Rows from block 5 of a small multi-label image tagger, named by matrix and row number. Rows with one number belong to one channel. Each number is 128 + 32 x the weight over its row's rms, rounded and kept within 0 to 255. All counts start at 0.
Before each channel's rows are labels from the 100 images, of 14976, where the channel reaches its highest value: "top examples" is what is common among them. Only what is clearly more common there than usual is listed. The data: photos with spoken descriptions (Open Images, Localized Narratives).
# convs0: first 3x3 conv (model.blocks.5.convs.0.weight, 224x224x3x3, each kernel summed), inputs 112-167
# convs1: second 3x3 conv (model.blocks.5.convs.1.weight, 224x224x3x3, transposed, each kernel summed), outputs 112-167

top examples: text has "people"; text has "sitting"; text has "group"
convs0.59 [141 167 168 154 128  88 140 142 155  75 151 112 146 120 253 100 164 171  97 117 100 133  92 134 140 142  76 100 129 183  71 106 173 125 126 145 128 138 154 122 148 123  87 117 154 149  65 139 135 116 121 149 166 160 155 173]
convs1.59 [ 69 151 107 176 115 140 120 109 122 195 133 132 108 162 231 119 208  58 115 109 124 157 160  42 131 125 160 175 132 130 125 147 130 138 122 130 169 155 168 117 152  83 119 132 134 109  64 120 171 119 100 105 132 100  49 166]

top examples: text has "screen"
convs0.142 [122 115 255 146 126 130 158 115 146 110 147  88 111  68 124 175 143 140  93 138 220 128  83 110  97 143 110 152 125  91 118 142 164 108 141 174 171 113 154 111 113 169 129 127  68 141 102 137  94 125 110 120  98 117 181  96]
convs1.142 [ 68 170 116 125  78  95 135  82  80 133 139 168 123  70  71  75 142 145 101 101 153 173 142 100 128 117  95 118 170  93 151 144  97 146 154 132  84  83 138 132 101 156 109 111  78 123  27  96 129 144 143 141 134  92  63 104]

top examples: text has "road"; text has "car"
convs0.106 [ 72 107 154 101 176 108 117 163 140 121  87 145 139 100 115 127 126 152 152 141 190 143 160  88 142 132 192 135  93 129 100  52 113 128 144 125 170 133  92 140 121 160 159 130  52  99 113 145 147 157 116 104  88 119 189  90]
convs1.106 [159 109 124 127 199 124 148 145 125 137  71 148  79 180 167 122 148 102 156 158  90 173 191  84 113 118 114  98 139 130  95 149 149 111 135 152  83 129 136 128 145  70 122 187 108  91 135  83 110 111  77 152 138 153  81 116]

top examples: text has "road"
convs0.148 [181 124 186  97 160 117 120  83 111  85  85 114 119  97 158 131 198 159 166 159 130 125 126 117  94 163 132 135 122 154  74 115  92 171  92 105 154 115 110 113 115 127 149 101  74 143 134  99 108 166  99 139 168 160 122 129]
convs1.148 [125 160 147 115 121 106 149 146 111 149 148 141 111  98 131  98 167  72  75 123  85 146  96  82 106 138 131 140 119 145 130 169 101 168  95 152 194 116  88  85  95 124 105  81 109  96 142  76 120 162 126 129 157 159 100 145]

top examples: text has "water"
convs0.24 [ 96 145 145  93 137 136 104 138 135 163 138 134 165  89 133 103 103 147  97  45 155 213  96 124 122 157 150 209 143 116 179 137 167 142 128 111 120 167 123  77  89  67 137 155 124  98  87 157 165 158 155 175 114 134 121 171]
convs1.24 [132 170  89 184 171 146 166 114 114 190 131 144 137 148 108 135 105  96 140 130  93 118 114  55 172 107 124 131 180 136  90 138  86 178 154 104 188 101 169 155  59 118 118 111 130 128 126  99 156 172  85 177 128  90 103  55]

top examples: text has "man"; text has "holding"
convs0.157 [124 136 111  90  58  98 158 138 170 147 188  86  68 103  77  95 142 159 147 146  80  43 130 157 117 109 155 117 130 126 151 123 144 189 110 147 115 116 117 144 136  85 108 121 137 155 101 160 140 117 149 134  94 120 114  61]
convs1.157 [ 91 168 137 136 143 145 150 129  94 117 105 151  86 114 133 112 109  59 119 155 164 137  81  93 109 136 124 147 110 138 179 139 124 110 159 160 152 103 132 104 138 128 131  97 146 121  88 136  62 137 114 135 136 117 128 129]

top examples: text has "text"
convs0.26 [154 171  78  62 153 130  78 106 148 113 133 106 113 121 118 130 149 108 175 109  98  79 182 140 169 167 146 123 139 105 142 166 129 140 166 163 126 101 127 126 107 140 111  95 104 128  93 148 157 176  98 111 119 109  94 161]
convs1.26 [132 108  60 126 106  83 138 123 112  96 113 110 113 126 123 124 167 151 100 114 126 135 100 153  81 156 122 150 132 120 104  92 159 158 102  95 160 110  69 122 167 188  54  49 149  73 183 132 129 159  82 113 182 153 125   0]

top examples: text has "text"
convs0.193 [134 187 160 105 108  92 133 108 134 112 146 141 135 109 106 104 167 141 123 121  90 163 124 147 141 127 101  82 106 137 187 128 129 138  85 119 184  96 146 121  85 164 140 101 105 110 179 160 111 161 113 108 160 137 123 151]
convs1.193 [177 119 121 109 128 106 162 145 113 148 135 115 107  87  99 119 131  82 138 148 112 103 102 129 106  93 148  79 158 113  60 118 153 139 144 131 142 112 129  96 127 144  88 115  67 203 105 199  78  95 146 102 122  91 144 109]

top examples: text has "water"; text has "grass"
convs0.84 [154 144 168 137  73 125 120 119  99 198  76 145 119 137 114 133 108 140  98 115 163  92  49 123  77  57 118 152 132 131 116 103 115 105 114 120  96 125 119 158 102 103 106 159 104 110  70  93 155 134 155 122 154  97 180 151]
convs1.84 [130 131 104 154  96 113 136  93 125 158 137 125 175 101 114 133  85 121 119  76 134 125  71 145  68 101 137 123 126 132 156  80 111  93 148  73 151  88  95 112 122  91 165 174  65  67 120 116 139 164  79 110 137 134 103 107]

top examples: text has "people"
convs0.63 [141 101 126 142  78 154 125 113  92 135  97 153 212 113 179  69 124 126 128 114  83 167  67 127 122 159 125 110 134  89  95 122 138 119  71 135 146  98 125 103 105 129 169  89 155 146 135 127 143 148 149  90 159  54  99 112]
convs1.63 [125 102 102 115 123 106 123 132  89 144 172  98 117 109 211 113  93 158 166 160 144 136 119 144 125 109 170 127 134  97 134 123 114 114  86 161 116  97 122 147 207  98 116 117 118 103 164  96 125 144 131 154  99 121 118  78]

top examples: text has "standing"; text has "wall"; text has "man"; text has "holding"
convs0.206 [112 144 123 125 105  90 110 101  97 126 140 205 158 132 234 151 115  91 128 134 101 149 132 165 132 110 102 136 159 106 145 131 114 120 126 158 127 140 168 138 129 166 111 131 101 114 146  80 152 158 113 111 123 170 141 120]
convs1.206 [116 133 116 104 154 137 138 136 117 152 150 133 125 154   0  87 153  54 111 132 153 126 137 205 129 141  87 128 126 143 146 127 117 100 174 183 137  80 147 100 132 123 107  95 149 141 196 123  96 115 118 113 153 137 177 159]

top examples: text has "woman"; text has "wearing"
convs0.12 [131 149 169  65 142 157 156 132 107 129 170 159 154 174  98 102 162  92 148  97 112 164 107  99 138 155 162  75 125 172 167 133 121  85  59 126 140  79 123  87  88 114 130 135  83 128 142 123  78  98 181 153 154 126 108 121]
convs1.12 [141 135 149  87  92  80 125 160 113  78 202 133 142 130  41  85  72 100 137 108  81 162 108 135 125 125 108 181  64 126 141 124 172 180 150 114 160 135 119 122 137 104 147  97 108 116 137  87  66 126 127  76 166 115  91 116]

top examples: text has "sky"; text has "grass"; text has "plants"; text has "building"
convs0.96 [155 133 105 193  87 139 141 143 120 195  80 166 168 147 186 102  97  69  88  94 146 193 153 115 189 178 170 133 117 112  61 108 110 155 138 139 128 146 106 107  93 156 113 169 152 114 127 121 143 133 164 150 114 127  73 114]
convs1.96 [114 155 106  83 174 152 111 129 116 136 135  40 168  85 140 156 167 180 134 111 153 131 112 199 161 101 110 166 185 136  47 138 104 107  77 140 152 148 135 132 105 136 193  80  78 185 149 187 147 190 128  96 119  99 159 117]

top examples: text has "lights"
convs0.163 [130 127 135  99 162 162  85 150  92 141 107 107  84 123 140 180  90 147 128  71  73 184 142 101 163 130 184  66 141 135 125 147 156 173  71 155 127 126 125 180  67  92 128 156 106 148  98 144  52  93 173  95 100 142 142 142]
convs1.163 [142 132 100 153 145 172 164  68 141 103  95 157 107 171 120 110 102 180 118 137 136 190 147 112 196 145  89 125 162 111 125 120 100 161 127 142 116 144 154 112 123 161 129 144 207 157 149 119 148 104 151 128 147 200 184 179]

top examples: text has "lights"
convs0.18 [118 136  83 140 130 168 171 149 124 159 154  80 112 147  96 144 134 186 123 101  72 128 119 159  92  72 146 185 148  80 196 111 119 109  92 169 119 108 154  98 104 172 105 160 128 205 110 128 139  66 179 169  94 127 108 213]
convs1.18 [126 126 116 141 185 123 175 133 176 130 117 165 110 171 161  92 139 150 103 134 112  99 198 147 165 113 130 141 117 144  88 199 178 140  74 136 134  68 117 100  98 154 145  88 133 133 155 140 202 147 138 128 109 148 200 175]

top examples: text has "text"
convs0.119 [188 142 101 135 107 116 123 114 126 123  87  60 108 112 101 123 144 143 162 149 104 173 109  86 156 133 147 102 110 104 116 112 139 124 165 149 154 107 153  56 101 114 149  80 122 166  94 137  66  95 115 138 143 130  89 108]
convs1.119 [ 61 185 134 196 138 124 185  54 135 152 124 144  93 165 128  57 135 145 116 184 139 177 132  97 161 104 102 139 131 109 103 156 114  94 163  89 142  96 108 120 123 116  86 122  81 139 112  97 131 196  97 131 174 135 109 141]

top examples: text has "woman"
convs0.40 [149 128 144 115 130 142 176 130 135 172 105 113 212 115 150  88 136 173 150 124 109 107 131 157 154 120 165 159 142 111  76  88 142 126  65 115 108 169 158 161  66 143 146 118 141 178 109 158 158 144 107 133 176 137 139 104]
convs1.40 [157  87  83 118 201 126  73 153 106 148 124  85 159 133 126  80 125 149 152  87 105 128  88 139 113 142 108 108 127 155  38 140 113 123 176  83  97 101 119 186  92 160 133 137 150 135 115 139 121 145 101 134 120 164 144 114]

top examples: text has "trees"; text has "sky"; text has "plants"
convs0.86 [ 95 113 103 110 125 127 145 136 128 138 134 160 143 103  93 132 166 157 151 117  58 133 105 173 172 130 105 145 126 106 150 115  89 125 114 103 121 101 150  91 101 107  80 170 137 115 163 110 132 118  85 140  93 158 108 116]
convs1.86 [124 143 150 191 126 129 139 159 185 127 117 107 106  83 132 136 108 179 143 181 143 106 128 135 134 133 145 126 123 190 122 129 155 101 170 180 173  45 110 100  88 133 160 156  64 176 107 110 154 150 107 127  82 118 181 130]

top examples: text has "wall"
convs0.162 [155 161 132 124 104 137 185 112 129 109 105 149 142  72 148 128 125 161  86 119 112 110 153 201 107  95 150 153 159 105 120  98 105 148  94  76  87 152 136 107  72 132  86 234  83 127 112 113 159 118 128 152  97 120  92 180]
convs1.162 [ 91 178 149 133 174 137 160 108 134 181 117 101 148 177 103 113 167 130 130  92 128 145 115 143 175  97 197 127 121 106 115 165  85  93 138 151 157 110 120 154 192 112 122 173 109  90 195 101 199  84 104 174 101 106  97 167]

top examples: text has "table"; text has "sitting"; text has "chairs"
convs0.141 [ 69 161 124 111 125 118  84 132 186 115 104 129 193 120 151 122 112 141 103 133 135 112 158  77  93  94 127 115 102 147 145 108 111 142  81 128 157  88 104 103 120 100 136 101 100 118  94 102 143 127  79 182 112 149 114 124]
convs1.141 [104 160 133 133 129 158 106 114  99 105 185 188 134 125 156 163  98  76 109 171 104 109 151  77 111 150 124 197 120  53 183 159 103  94 174 204 125 235  97 106 228  65 128 109  78 171 133 105  94  90 102 121 118 167  69 101]

top examples: text has "standing"
convs0.161 [174  88 151  57  99 133 131 154  94 168 167  40 133 112 129 109  60 119  90  34 151 165  46 177 155 130 147 106 101 142 117 107  78 165 184 141  96 142  89  83  96 159  87 104 106 176 117 133 129 158 124 116 127 143 101  79]
convs1.161 [162 131 119  90  99 133 104 152 125 115 116 151 120 122 129 122 152 181  88 153 153 113 129 129  97 133 154 157 166 186 208 182 102  60 138 136 108 156 132 141  36 130 134 196 214 140  95 126 163 109 164 152 175 115 121 167]

top examples: text has "people"; text has "sky"; text has "buildings"
convs0.121 [142 112 115 129 109 109  92  92 126 179  94 145 135  69 164  85 114 131  46 127 100 127 104  95 158 121 149  92 108 100 155 152 118 105 100 120 119 144 214 114 137 148 102 169 124 130 145  99 218 104 104  89 147 114  73  89]
convs1.121 [160  62 130  97 143  81 109 187 103 148  93 135 153 176 110  88 123 160 163 144 130 186 146 118 107 100  51 151 175 131 182 144 120 123 154 131 134 145 121 150  79 148 142 134 139 108 114 105  53 122 116  86  89 124 166  82]

top examples: text has "trees"; text has "sky"; text has "plants"
convs0.69 [109 126  47  89  56 112 122  86 202  92 173 119 136 149  70 142 139 120 162 132 102  81 132 191 120 108 134  94 180 110 107 147 158 149  97 149 180  87 163 164 144  86 146 184 162 129 134 147 179 185 105 123 139 119 103 116]
convs1.69 [ 91 133 131 128  58 124 184 144 151 114 102 137 114 139 146 150 108 117 150  75 112  77 101 137 121  95  85 172 112 121  96  95 110 170 157 121  98 142  92  79 130 120 106 154 120  88 148 148 146 124 131 156 122 174 177  91]

top examples: text has "road"; text has "car"
convs0.83 [121 128 130 183 255 126 122 122 112 102 112 103  61 173 122 150 191 112  38 128 134 103 100 137 109 143 171 120  92  93  96 130 108 126 154 168  86 101 123 151 114 111 128  70 162 157 134 169 143 106 151  89 136 145  95 154]
convs1.83 [103 154 153 172 226 172 136 117 103  71 109 144 182 152 102 125 176 188 131 103 116  87  72 161 155  83 135 118 103 137 153 151 147 105 112 139 111 139  99 108 163 124 123 122  82 118  83 129 104 107 111 193  96 135 148 124]

top examples: text has "color"
convs0.185 [151 107 105 104 149 107 158 174  72 158 145 136 190 148 125  88 156 145 172 103 132  96 128 138 113 109 127 117 132 117 126 111 143 109  76 153 154 148  57 111 103 111  91 149 143 144 129  51 170  76 131 155 131 108  95 101]
convs1.185 [213 142 209 154 135 154  80 184 157 146 211 143 187 130 130 188 173  65 140 101 135 122 174 121 148 119  66  82 167 154  88 127 144 138 139 169 137  80 103 152 153  96 162 174 176 147 109 158  81 123 133 137 164 115 125  90]

top examples: text has "man"; text has "holding"; text has "wearing"
convs0.144 [118 155 123  97 108 102 103  89 131 120 106  72 199 146  93 117 147  79 166 138 128 127 123 125  60 186 166 134 153 127 108  93 150 116 115 127 180  96  81  60 135 140 140 193 154 116 114 135 136 144 120  92 106 178 126 102]
convs1.144 [167 145 100 130  89 136  64 168 138 131 140 127 121 131 163  58  84 131 165 133 107  90  62 108  73 134  87 153 100  79 125 110 107 116 151 157 152 156 108 100  93 110 153 178 123  87  68 144 160 123 129 199 112 131 188 107]

top examples: text has "sky"; text has "trees"
convs0.55 [104 122 151 125  93 101 108 174 136 161  94 145 123 163 104 107 131 158 115 118  93  87 110 145 108 144  99 120 112  90 111  98 166 138 145 147 153 172 150  95 115 110  85 138 121 160 107 108 134 168  81 104 151 128  84 153]
convs1.55 [170  91 171 103 152 153 150 172  87 148  92 123 109 132 161 139 118 125 114 161 175 142 104 134 157 195  90  78 110 106  94 108 133 138  66 124 112 113 154 150 169 157 104 146 123 237 179 188 110 165 150 101 119 140 102 122]

top examples: text has "woman"
convs0.202 [128 139 106 175  91 118 127  79 113  53 119  79 110  97 118 106 117 182 122 158  52 141 129 111 141  76 145 132 124 123 132 124 169 117 116 131 140 177 159 131 158 111 127 145  85  53 140 124 138 175 135 151  90 128 126 125]
convs1.202 [107 108 142 141  89 109 108 100 103 151  92 115 124 134 147  52 148 123 114 152  86 132 136 126 116 132 143 129 225  71 126 129  90 119 105 166  90 132 164  77 147 102 128 173 118 123 165 133 149  73 118  83 119 108 116 140]

top examples: text has "text"
convs0.79 [152 115 155 163  89  84 101  86 141 172 130 122  94  86  98 157 128 125  74 196  73 145 114 157 142  55 153 132  80 206  66 141 139 148 162 108 113 115 133 119 162 107 102 104 117 129 126 127 114 131 131 110  93 144 183 144]
convs1.79 [131 142  84 110 135 130  82 138 100 151 119 134 128 154 107 144 157  89  83  82 121 139 119 153 115 140 174 136 156  79 137 112  96 160 120 105 153  80 151 120 124 158 132 140 156 108 127 167 162  70 153 137  86 137 108 113]

top examples: text has "text"
convs0.136 [155 144 128 145 143 133 108 109 172 135  96 114 118  87 122 129 135 110  40 118 127  53 109 122 110  92 113 148 184 131 126  62  94 116  93 110 107 102 136 138 126  47 119 139 117 187 100 144 154 166 140 104 148 151  96 123]
convs1.136 [126 159  88 118  97 176 120 107 114  85 121 109 124  92 127 107 164 142 117 122 111  81 123 117  87  26 149 116 111 160 144  90 117 111 172  92  69 125 121 106 122 142 133 133 125  89 110  84 115 160  95 137 144 157 120 114]

top examples: text has "woman"
convs0.213 [ 93 100 104 188 106 151  48 125 133 192 163  99 129 125 132  91 107  75 117 181  83 141 136 171 114 109 180 126 128 167 131 238  97 135 102 105 118 170 118 152 197 125 134 135  63 124  70 121  95 175 173 138 104 174 156  98]
convs1.213 [150 129 127 121 130  83 111 200  79 107 127 157 129 114  76 112 140 116 138 122 135 129  95 169 124 127 115 151 122 145  96 121 102  90 130 180  85  94 136 142  98  98 100 133 126 138 147  66 121  95 142  81  66 130  96 139]

top examples: text has "color"
convs0.95 [175 125 108  86  63  70 144 131 184  33 168 123  72 106 121 156 151 166 178 153  91 166  90 149 185 166 102 151 132 116 106 100 110 130  91 209  59 112 139 119 148  83 169  70 108 133  63 168 105  96 131 130 124 142  63 125]
convs1.95 [111 180 144  83  74  93 138 122 144 167 112  91 168 104 130 132 120 170 144 143 122 137 189 146  77 114 114 253 115 129 121 142 105 131  83 189  97 102  79 169 127 123 121 101 123 146  78 103 148 106 135 141 150 122 117 131]

top examples: text has "food"; text has "bowl"; text has "plate"
convs0.102 [152  97 119  77 170 156 119 139 111 129  99 166  91 126  91 155 111 128 132 107 113 179 172 131 158 159 127 123 123  76 103  92 122 132 219 119 136  71 147 110 111 100  81 131  93 126 144  89 176 151  69 100 140  93  83  56]
convs1.102 [138 135 154 143 118 114 137 119 124 199 142 121  73 151 141 209 122 174 117 144 184 170 159 202 172 145 113 121 114 177 134 165  98 150 116 104 130 110 172  70 153 135  63 118 101 158 159 166 159 154  93 106 121 108 117 136]

top examples: text has "road"
convs0.139 [124 123  97 166 138 123 130  89  62 149 148 130 175 169 213 132 102 109 102 105 108 129  96 101 126  93 135 102  99 132  89 129 153 118 127 141 142 104 103 116 117  93 144 107 149 133 132 148  94 196  85 125 178 147  67  69]
convs1.139 [138 163 121 140 100 162 119 110  88 115 180 134 105 118 136 186 137  69 185 158 103 149 124 131  99 132 163 102 145  97 146 174 128 156 162 135 119 158 156 172 187 166 122  97 145 103 131 156 151 177 146 135 149 150 178 125]

top examples: text has "grass"
convs0.135 [213  69 187 155  85  84  80 197 170 171 142 123  96  68 113 100 100 141 129 125  92  84  92 146 123 157 137 117 123 105 172 126 155 119  80  75  99  89  72  73 178 139 104 164 120 134 170 125 138 187 194  75 144 148 156  98]
convs1.135 [144 134 154 167 101 122 177 122  99 109 123 119 148 154  71 147 136 176 143 109 112 111  96  92 182 115 154 112 103  78 161 142 163 131 127  99  36 130 154 108 116 119 135 158 138 101 162 161  97 215 151 155  65 129 166  84]

top examples: text has "color"
convs0.20 [ 72 139 142  69 147  87 116 129 105 162 166 125 113  82 144 108 135  58 127 144 120  98 113 110 137 115 132  86 113 148  71  98 153 125 142 132 111 169 195 122 154  97 156 106 129 134 159 132  94 145  60 110  64 115 176 108]
convs1.20 [143 124  90 100 122  89 164 135 103 165 143  88 104 164  96  94  91 105 130  82 116 121 116 193 112 165 150 131 177 155 103 131 106 166 197 156 185  98 155 152 193  74  70  76 140  91 119  93 181 125  77 102 126 122 132  95]

top examples: text has "trees"; text has "road"; text has "grass"
convs0.16 [140 117 187 130 129 135 155 189  90 134 135 106  98 114 119  95  74 125 157 134 138 119 160 119 110 177 219  88 144 107 109 124 176 125  96  74  90 179 138  82 153  75 117 164 144 131 156 137 121 209 131  88 188  95 137  78]
convs1.16 [165 132 135 112 111 113 143 142 168 106 126 108 107 113 117 103  98 152 150 110 137 141 156 106 120 194 149  74  73 116 122 110 154 178 149 101  79 178 158 196 110 153  96  95 142 106 145 157 111 212 167 125  84 150 220 114]

top examples: text has "table"; text has "sitting"; text has "chairs"
convs0.138 [107  97  93 137 149 127  94 123  98  88 111  76 112 128  55 163 168 144 120 162 130 140 107 184 110 156 100  75 138 126  91 156 123  99 112 172 124 121 128  58 113  94 112  94 122  80 112 127  91 184 125 132 136 143 133 142]
convs1.138 [109  65 162 116  93  62 132 142 164 126 127 141 154 107  91 146 120 141 127 122 149 104  98 124 128 117 112 125  89 123  71 105 149  92 114 108 134  46 121 104  97  87  95 164  93 108 133 105 137 147 168 129 131 136 124 156]

top examples: text has "woman"
convs0.19 [170 148 123 114 123 123 142 117 129 143 109 157 149 161 126 130 122 133 112  81 114 144 140 139 160  71 162  66 124 131 130 112 157 140 159 176 113 172 193  83 143 164 123 135  91 115 121  92 136 148  98  99  75 121 110 154]
convs1.19 [ 98 104  92 197  77  84 184 116  87 101 130 106 189 100  69 102 114  86 117  57  82 148 111 144 106 125 133 123 149 130 105 181 154 143 150 123 123 108 149 149  94 172  92 154  88  84 144  98 180 124 142 156 137 141  79 141]

top examples: text has "road"; text has "car"; text has "vehicles"
convs0.64 [ 96 107  82 138 171 163  68 132 141 102 136  92 119 116 222 134 178 116 136 127 110 132 133 131 168 175 159 149  92 126 235 126  93 136 197  94 113  94 141 126 163 104 123 255 110 144 176 124 124 183  95 104 141 198 149  96]
convs1.64 [ 97 154 194 123 197 132 137 119 115 164 108 143 116 119  98 140 151 115 144 137 142 101 104 111 131 137  45 140 173  94 169 119 129  54 170 153  78 140  92 108 100 175 136 102  94 164 113 174 161 104 141 115 134 165 132 167]

top examples: text has "buildings"; text has "road"
convs0.154 [175 116 111 106  53 119 105 188 118 152 136 102 109 146  87 124 162  72  97 130  99 151 132 101 113  37 135  75 144 146 135 145  86  99  92 121 192 117 127 175  75 126 239 132 121  98 129 156 130 157 150  76 121 135 147 113]
convs1.154 [107 150 127 125  93 158 135 115 159 128  84 164 170 134 160 181 152 134 181 122 196 109 164 136 113  85 177 167 132 176  96 141  73 163 125 119  81 119 189  93 132 111 167 138 124 114 144 139 125 134 153 138 132 123 109  94]

top examples: text has "wall"; text has "man"; text has "person"; text has "wearing"
convs0.124 [139 157 118 104  99 125 114 153 127 159 118 117 120 121  99  98 173 149 105 169 103 108  89  97 119 104  94 117  92  97  98 106 132 138  74 133 120  84 106 146 138 127 138 133 178 123 150 117 173 111  76 158 154 137 138 132]
convs1.124 [100 104 154 131 144 137 152 125 119 164  80 144 133 128 110 108 180 134 155 146 135 133 108 153  68 145 102 120 126 104 139 153 136  91 154 133 120 131 172 174 102  83 108 113 146 101 170 148 130 101 133 137 132 115 110 113]

top examples: text has "sky"; text has "trees"; text has "buildings"; text has "water"
convs0.82 [138  89 140 197  78 136 131 130 131  40  89 147 105 147 153 135 149 121 130 137 141  75 148 117 173  77 113  87  72 152 116 167 135 103 134 137 123  58 126 140 227 100 106 130 116 178 139 136 162 157  73 122  95 106  90 132]
convs1.82 [ 67  98 118  98 180 120 109 113 165 114  74 144  85 145 100 190  99  82 159 171 159 126 145 119  97 105 106 130 135 122 132 175 155  88 106 165 109 161 108 121 205 145 132 144  89 145  65 133 101  67  95 101 153 101 129 121]

top examples: text has "lights"
convs0.6 [120 101 146  99  99 150 174 129  58 114 156  72 111  78 112  97 111 124 116 169 133 161 113  91 154 145 154 109 176 101 102 145 159 129  84 151 111  98  99 166 164 184 117 113 134 118 119 133 134 133  82 187 123 182 110 222]
convs1.6 [126 123 129 112 135 189 105 148  96 201 109 194  83  80 133 118 165 212 116 119  93  87  99 120 151 107 115 160 111 107 128 161  99 189 119 211 136  66 138 114 141  81 168  90 196 201 165 204 147 150 129 172 106 162 122 165]

top examples: text has "table"
convs0.147 [226 110 111 145 123 150 146 185  89 105 135 110 151  94 127 147 148 151 153 112 148  79  63  98 114 133 103 103 135 145 209 108  86 161 116 133 105 108 152  91 131  99  71 115 219  93 146 126 117 213 155 116 130 156  89 115]
convs1.147 [121 170 181 115 126 128 139 107 168 127  89 128 143 132  99 133 113 146 180 132 151 139 148 161  93 126 112 159 128 181 161 106 148 112 142 141 154 152 109  91 154 139  75 143 195 136 108 158  93 168  78 149 140  75 245 135]

top examples: text has "people"
convs0.156 [137  53 150 110 101 177 117 148 119 133 132 148 161 129 127  93  92 196 153 138  68 169 127 142 159  87 109 108 177 107 133  76 133  92 214 121 102 145 111 100 105 119 117 214 101 127  76 120 131 140 141  80 158 228 124 151]
convs1.156 [108 131 126 136  93 133 129  84 108 157  88 138 114 165 120 167 115 151 130 151 115 161 120  99 120 125 111 187 105 116 105 137 127  58 102 163 110 137 124 137  99 165 121 153 143 169 207 136 126 169  93 119 137 153 167 143]

top examples: text has "standing"; text has "holding"; text has "man"; text has "guitar"
convs0.140 [128 143 169 100 112 140  82 123 115 141 162  93 153 104 123 102 194 108 132 119 162 157 146 128 110 177 169 140 125 126  90 140 208 124  82 106 162  82 129 173  88 141 132  67 114 153  88 114 147 125  51  37 120 162 106 139]
convs1.140 [144  90 131 161 164 160 109  99 111  87 160 159 118  92 136 102 105  95 154 125 150 110 150 139 137  75 187 175 110  94 120  99 139 148 105 154 108 107 133 172 132 100 148 103  92 196  84 145 140  89 151 135 136 161  97 158]

top examples: text has "food"; text has "plate"
convs0.214 [117 155 138 148  64 148 127 168 137 110 133 118 152 102 127 156 135 139 125 115  70  66 129 103 158 194 107 124 144 123 160 130 115 163  51 173 139  87 119 117  98 119 157 167 189 138 161 109 143 160 104 124 115 147  74  96]
convs1.214 [147 170 167 126  78  88 154  97 161 165 104  82 184 141  93 186 110 132 153 147 138 152 122 165  91  79  89  84 120 117 127  71 111 134 137  83 137 128 128  86 129 126 158 120 157 144  83 128 128  91 101  95  90 138 157 113]

top examples: text has "road"
convs0.146 [127  99 156 149 167 146 135 183 120 100  68 143 116 110  69 140 143 154  44 143  84  67 169 126 109 167  94 151 131 107  65  93 207 139 108 127 189 144 128 123 136 121 114  76 161 140 142 108 178 116  87 134 126 211 160 120]
convs1.146 [134 147 101 129 121 147 192 144 144 136  95 155 121  98 174 145 148 163 113  94 132 137 157 182  93 104 142 116 130 115  98 144  84 159  72 127 134  89 159 119 152 178 136 103  80 125  69 135 150 136 128 136  93 142 104 144]

top examples: text has "table"; text has "food"; text has "plate"
convs0.145 [119 156 123 117 121 157 102 163 140 153 108 119 176  80 135 218 147 144 110  65 101 162 137 168 146 154  98 108  98 148 104 150 103  91  24 122 148 128 123 131 129 109 185  91 138 100 159 119 124 197 109 109 127 119  71 166]
convs1.145 [ 85 109  78 147 135 155 132 134 149 149 148 134 150 152  59 187 102  96 101 139 114 119 127 132 131 107  79  91 102  86 119 117 127  76 116 121  79 123 129 125 112 107 152 138 190 104 122 123 127 154 100 148 115 140 107 177]

top examples: text has "trees"; text has "sky"; text has "plants"; text has "grass"
convs0.35 [ 98  96 192  68 129 105 115 133 121  92 120  79 130  43 114 128 139 113  72 255 100 122 161 154 164 114 106 154 136 131 120 122 120 111 132 147  81  77 131 113 125 117 192 143  99  98 125 111 103 115 135 146 121 146  92 107]
convs1.35 [106 159 182 176  93 118 114 123 126 113 137 122 128  81  98 130 125 133 117 174 158 103 144  87 106 160  98  89 138 139  74 132 131 143  36 120 113 121  90 111 115 211 121  94 118 132 123 119 113 168 145 123  94 120 111 132]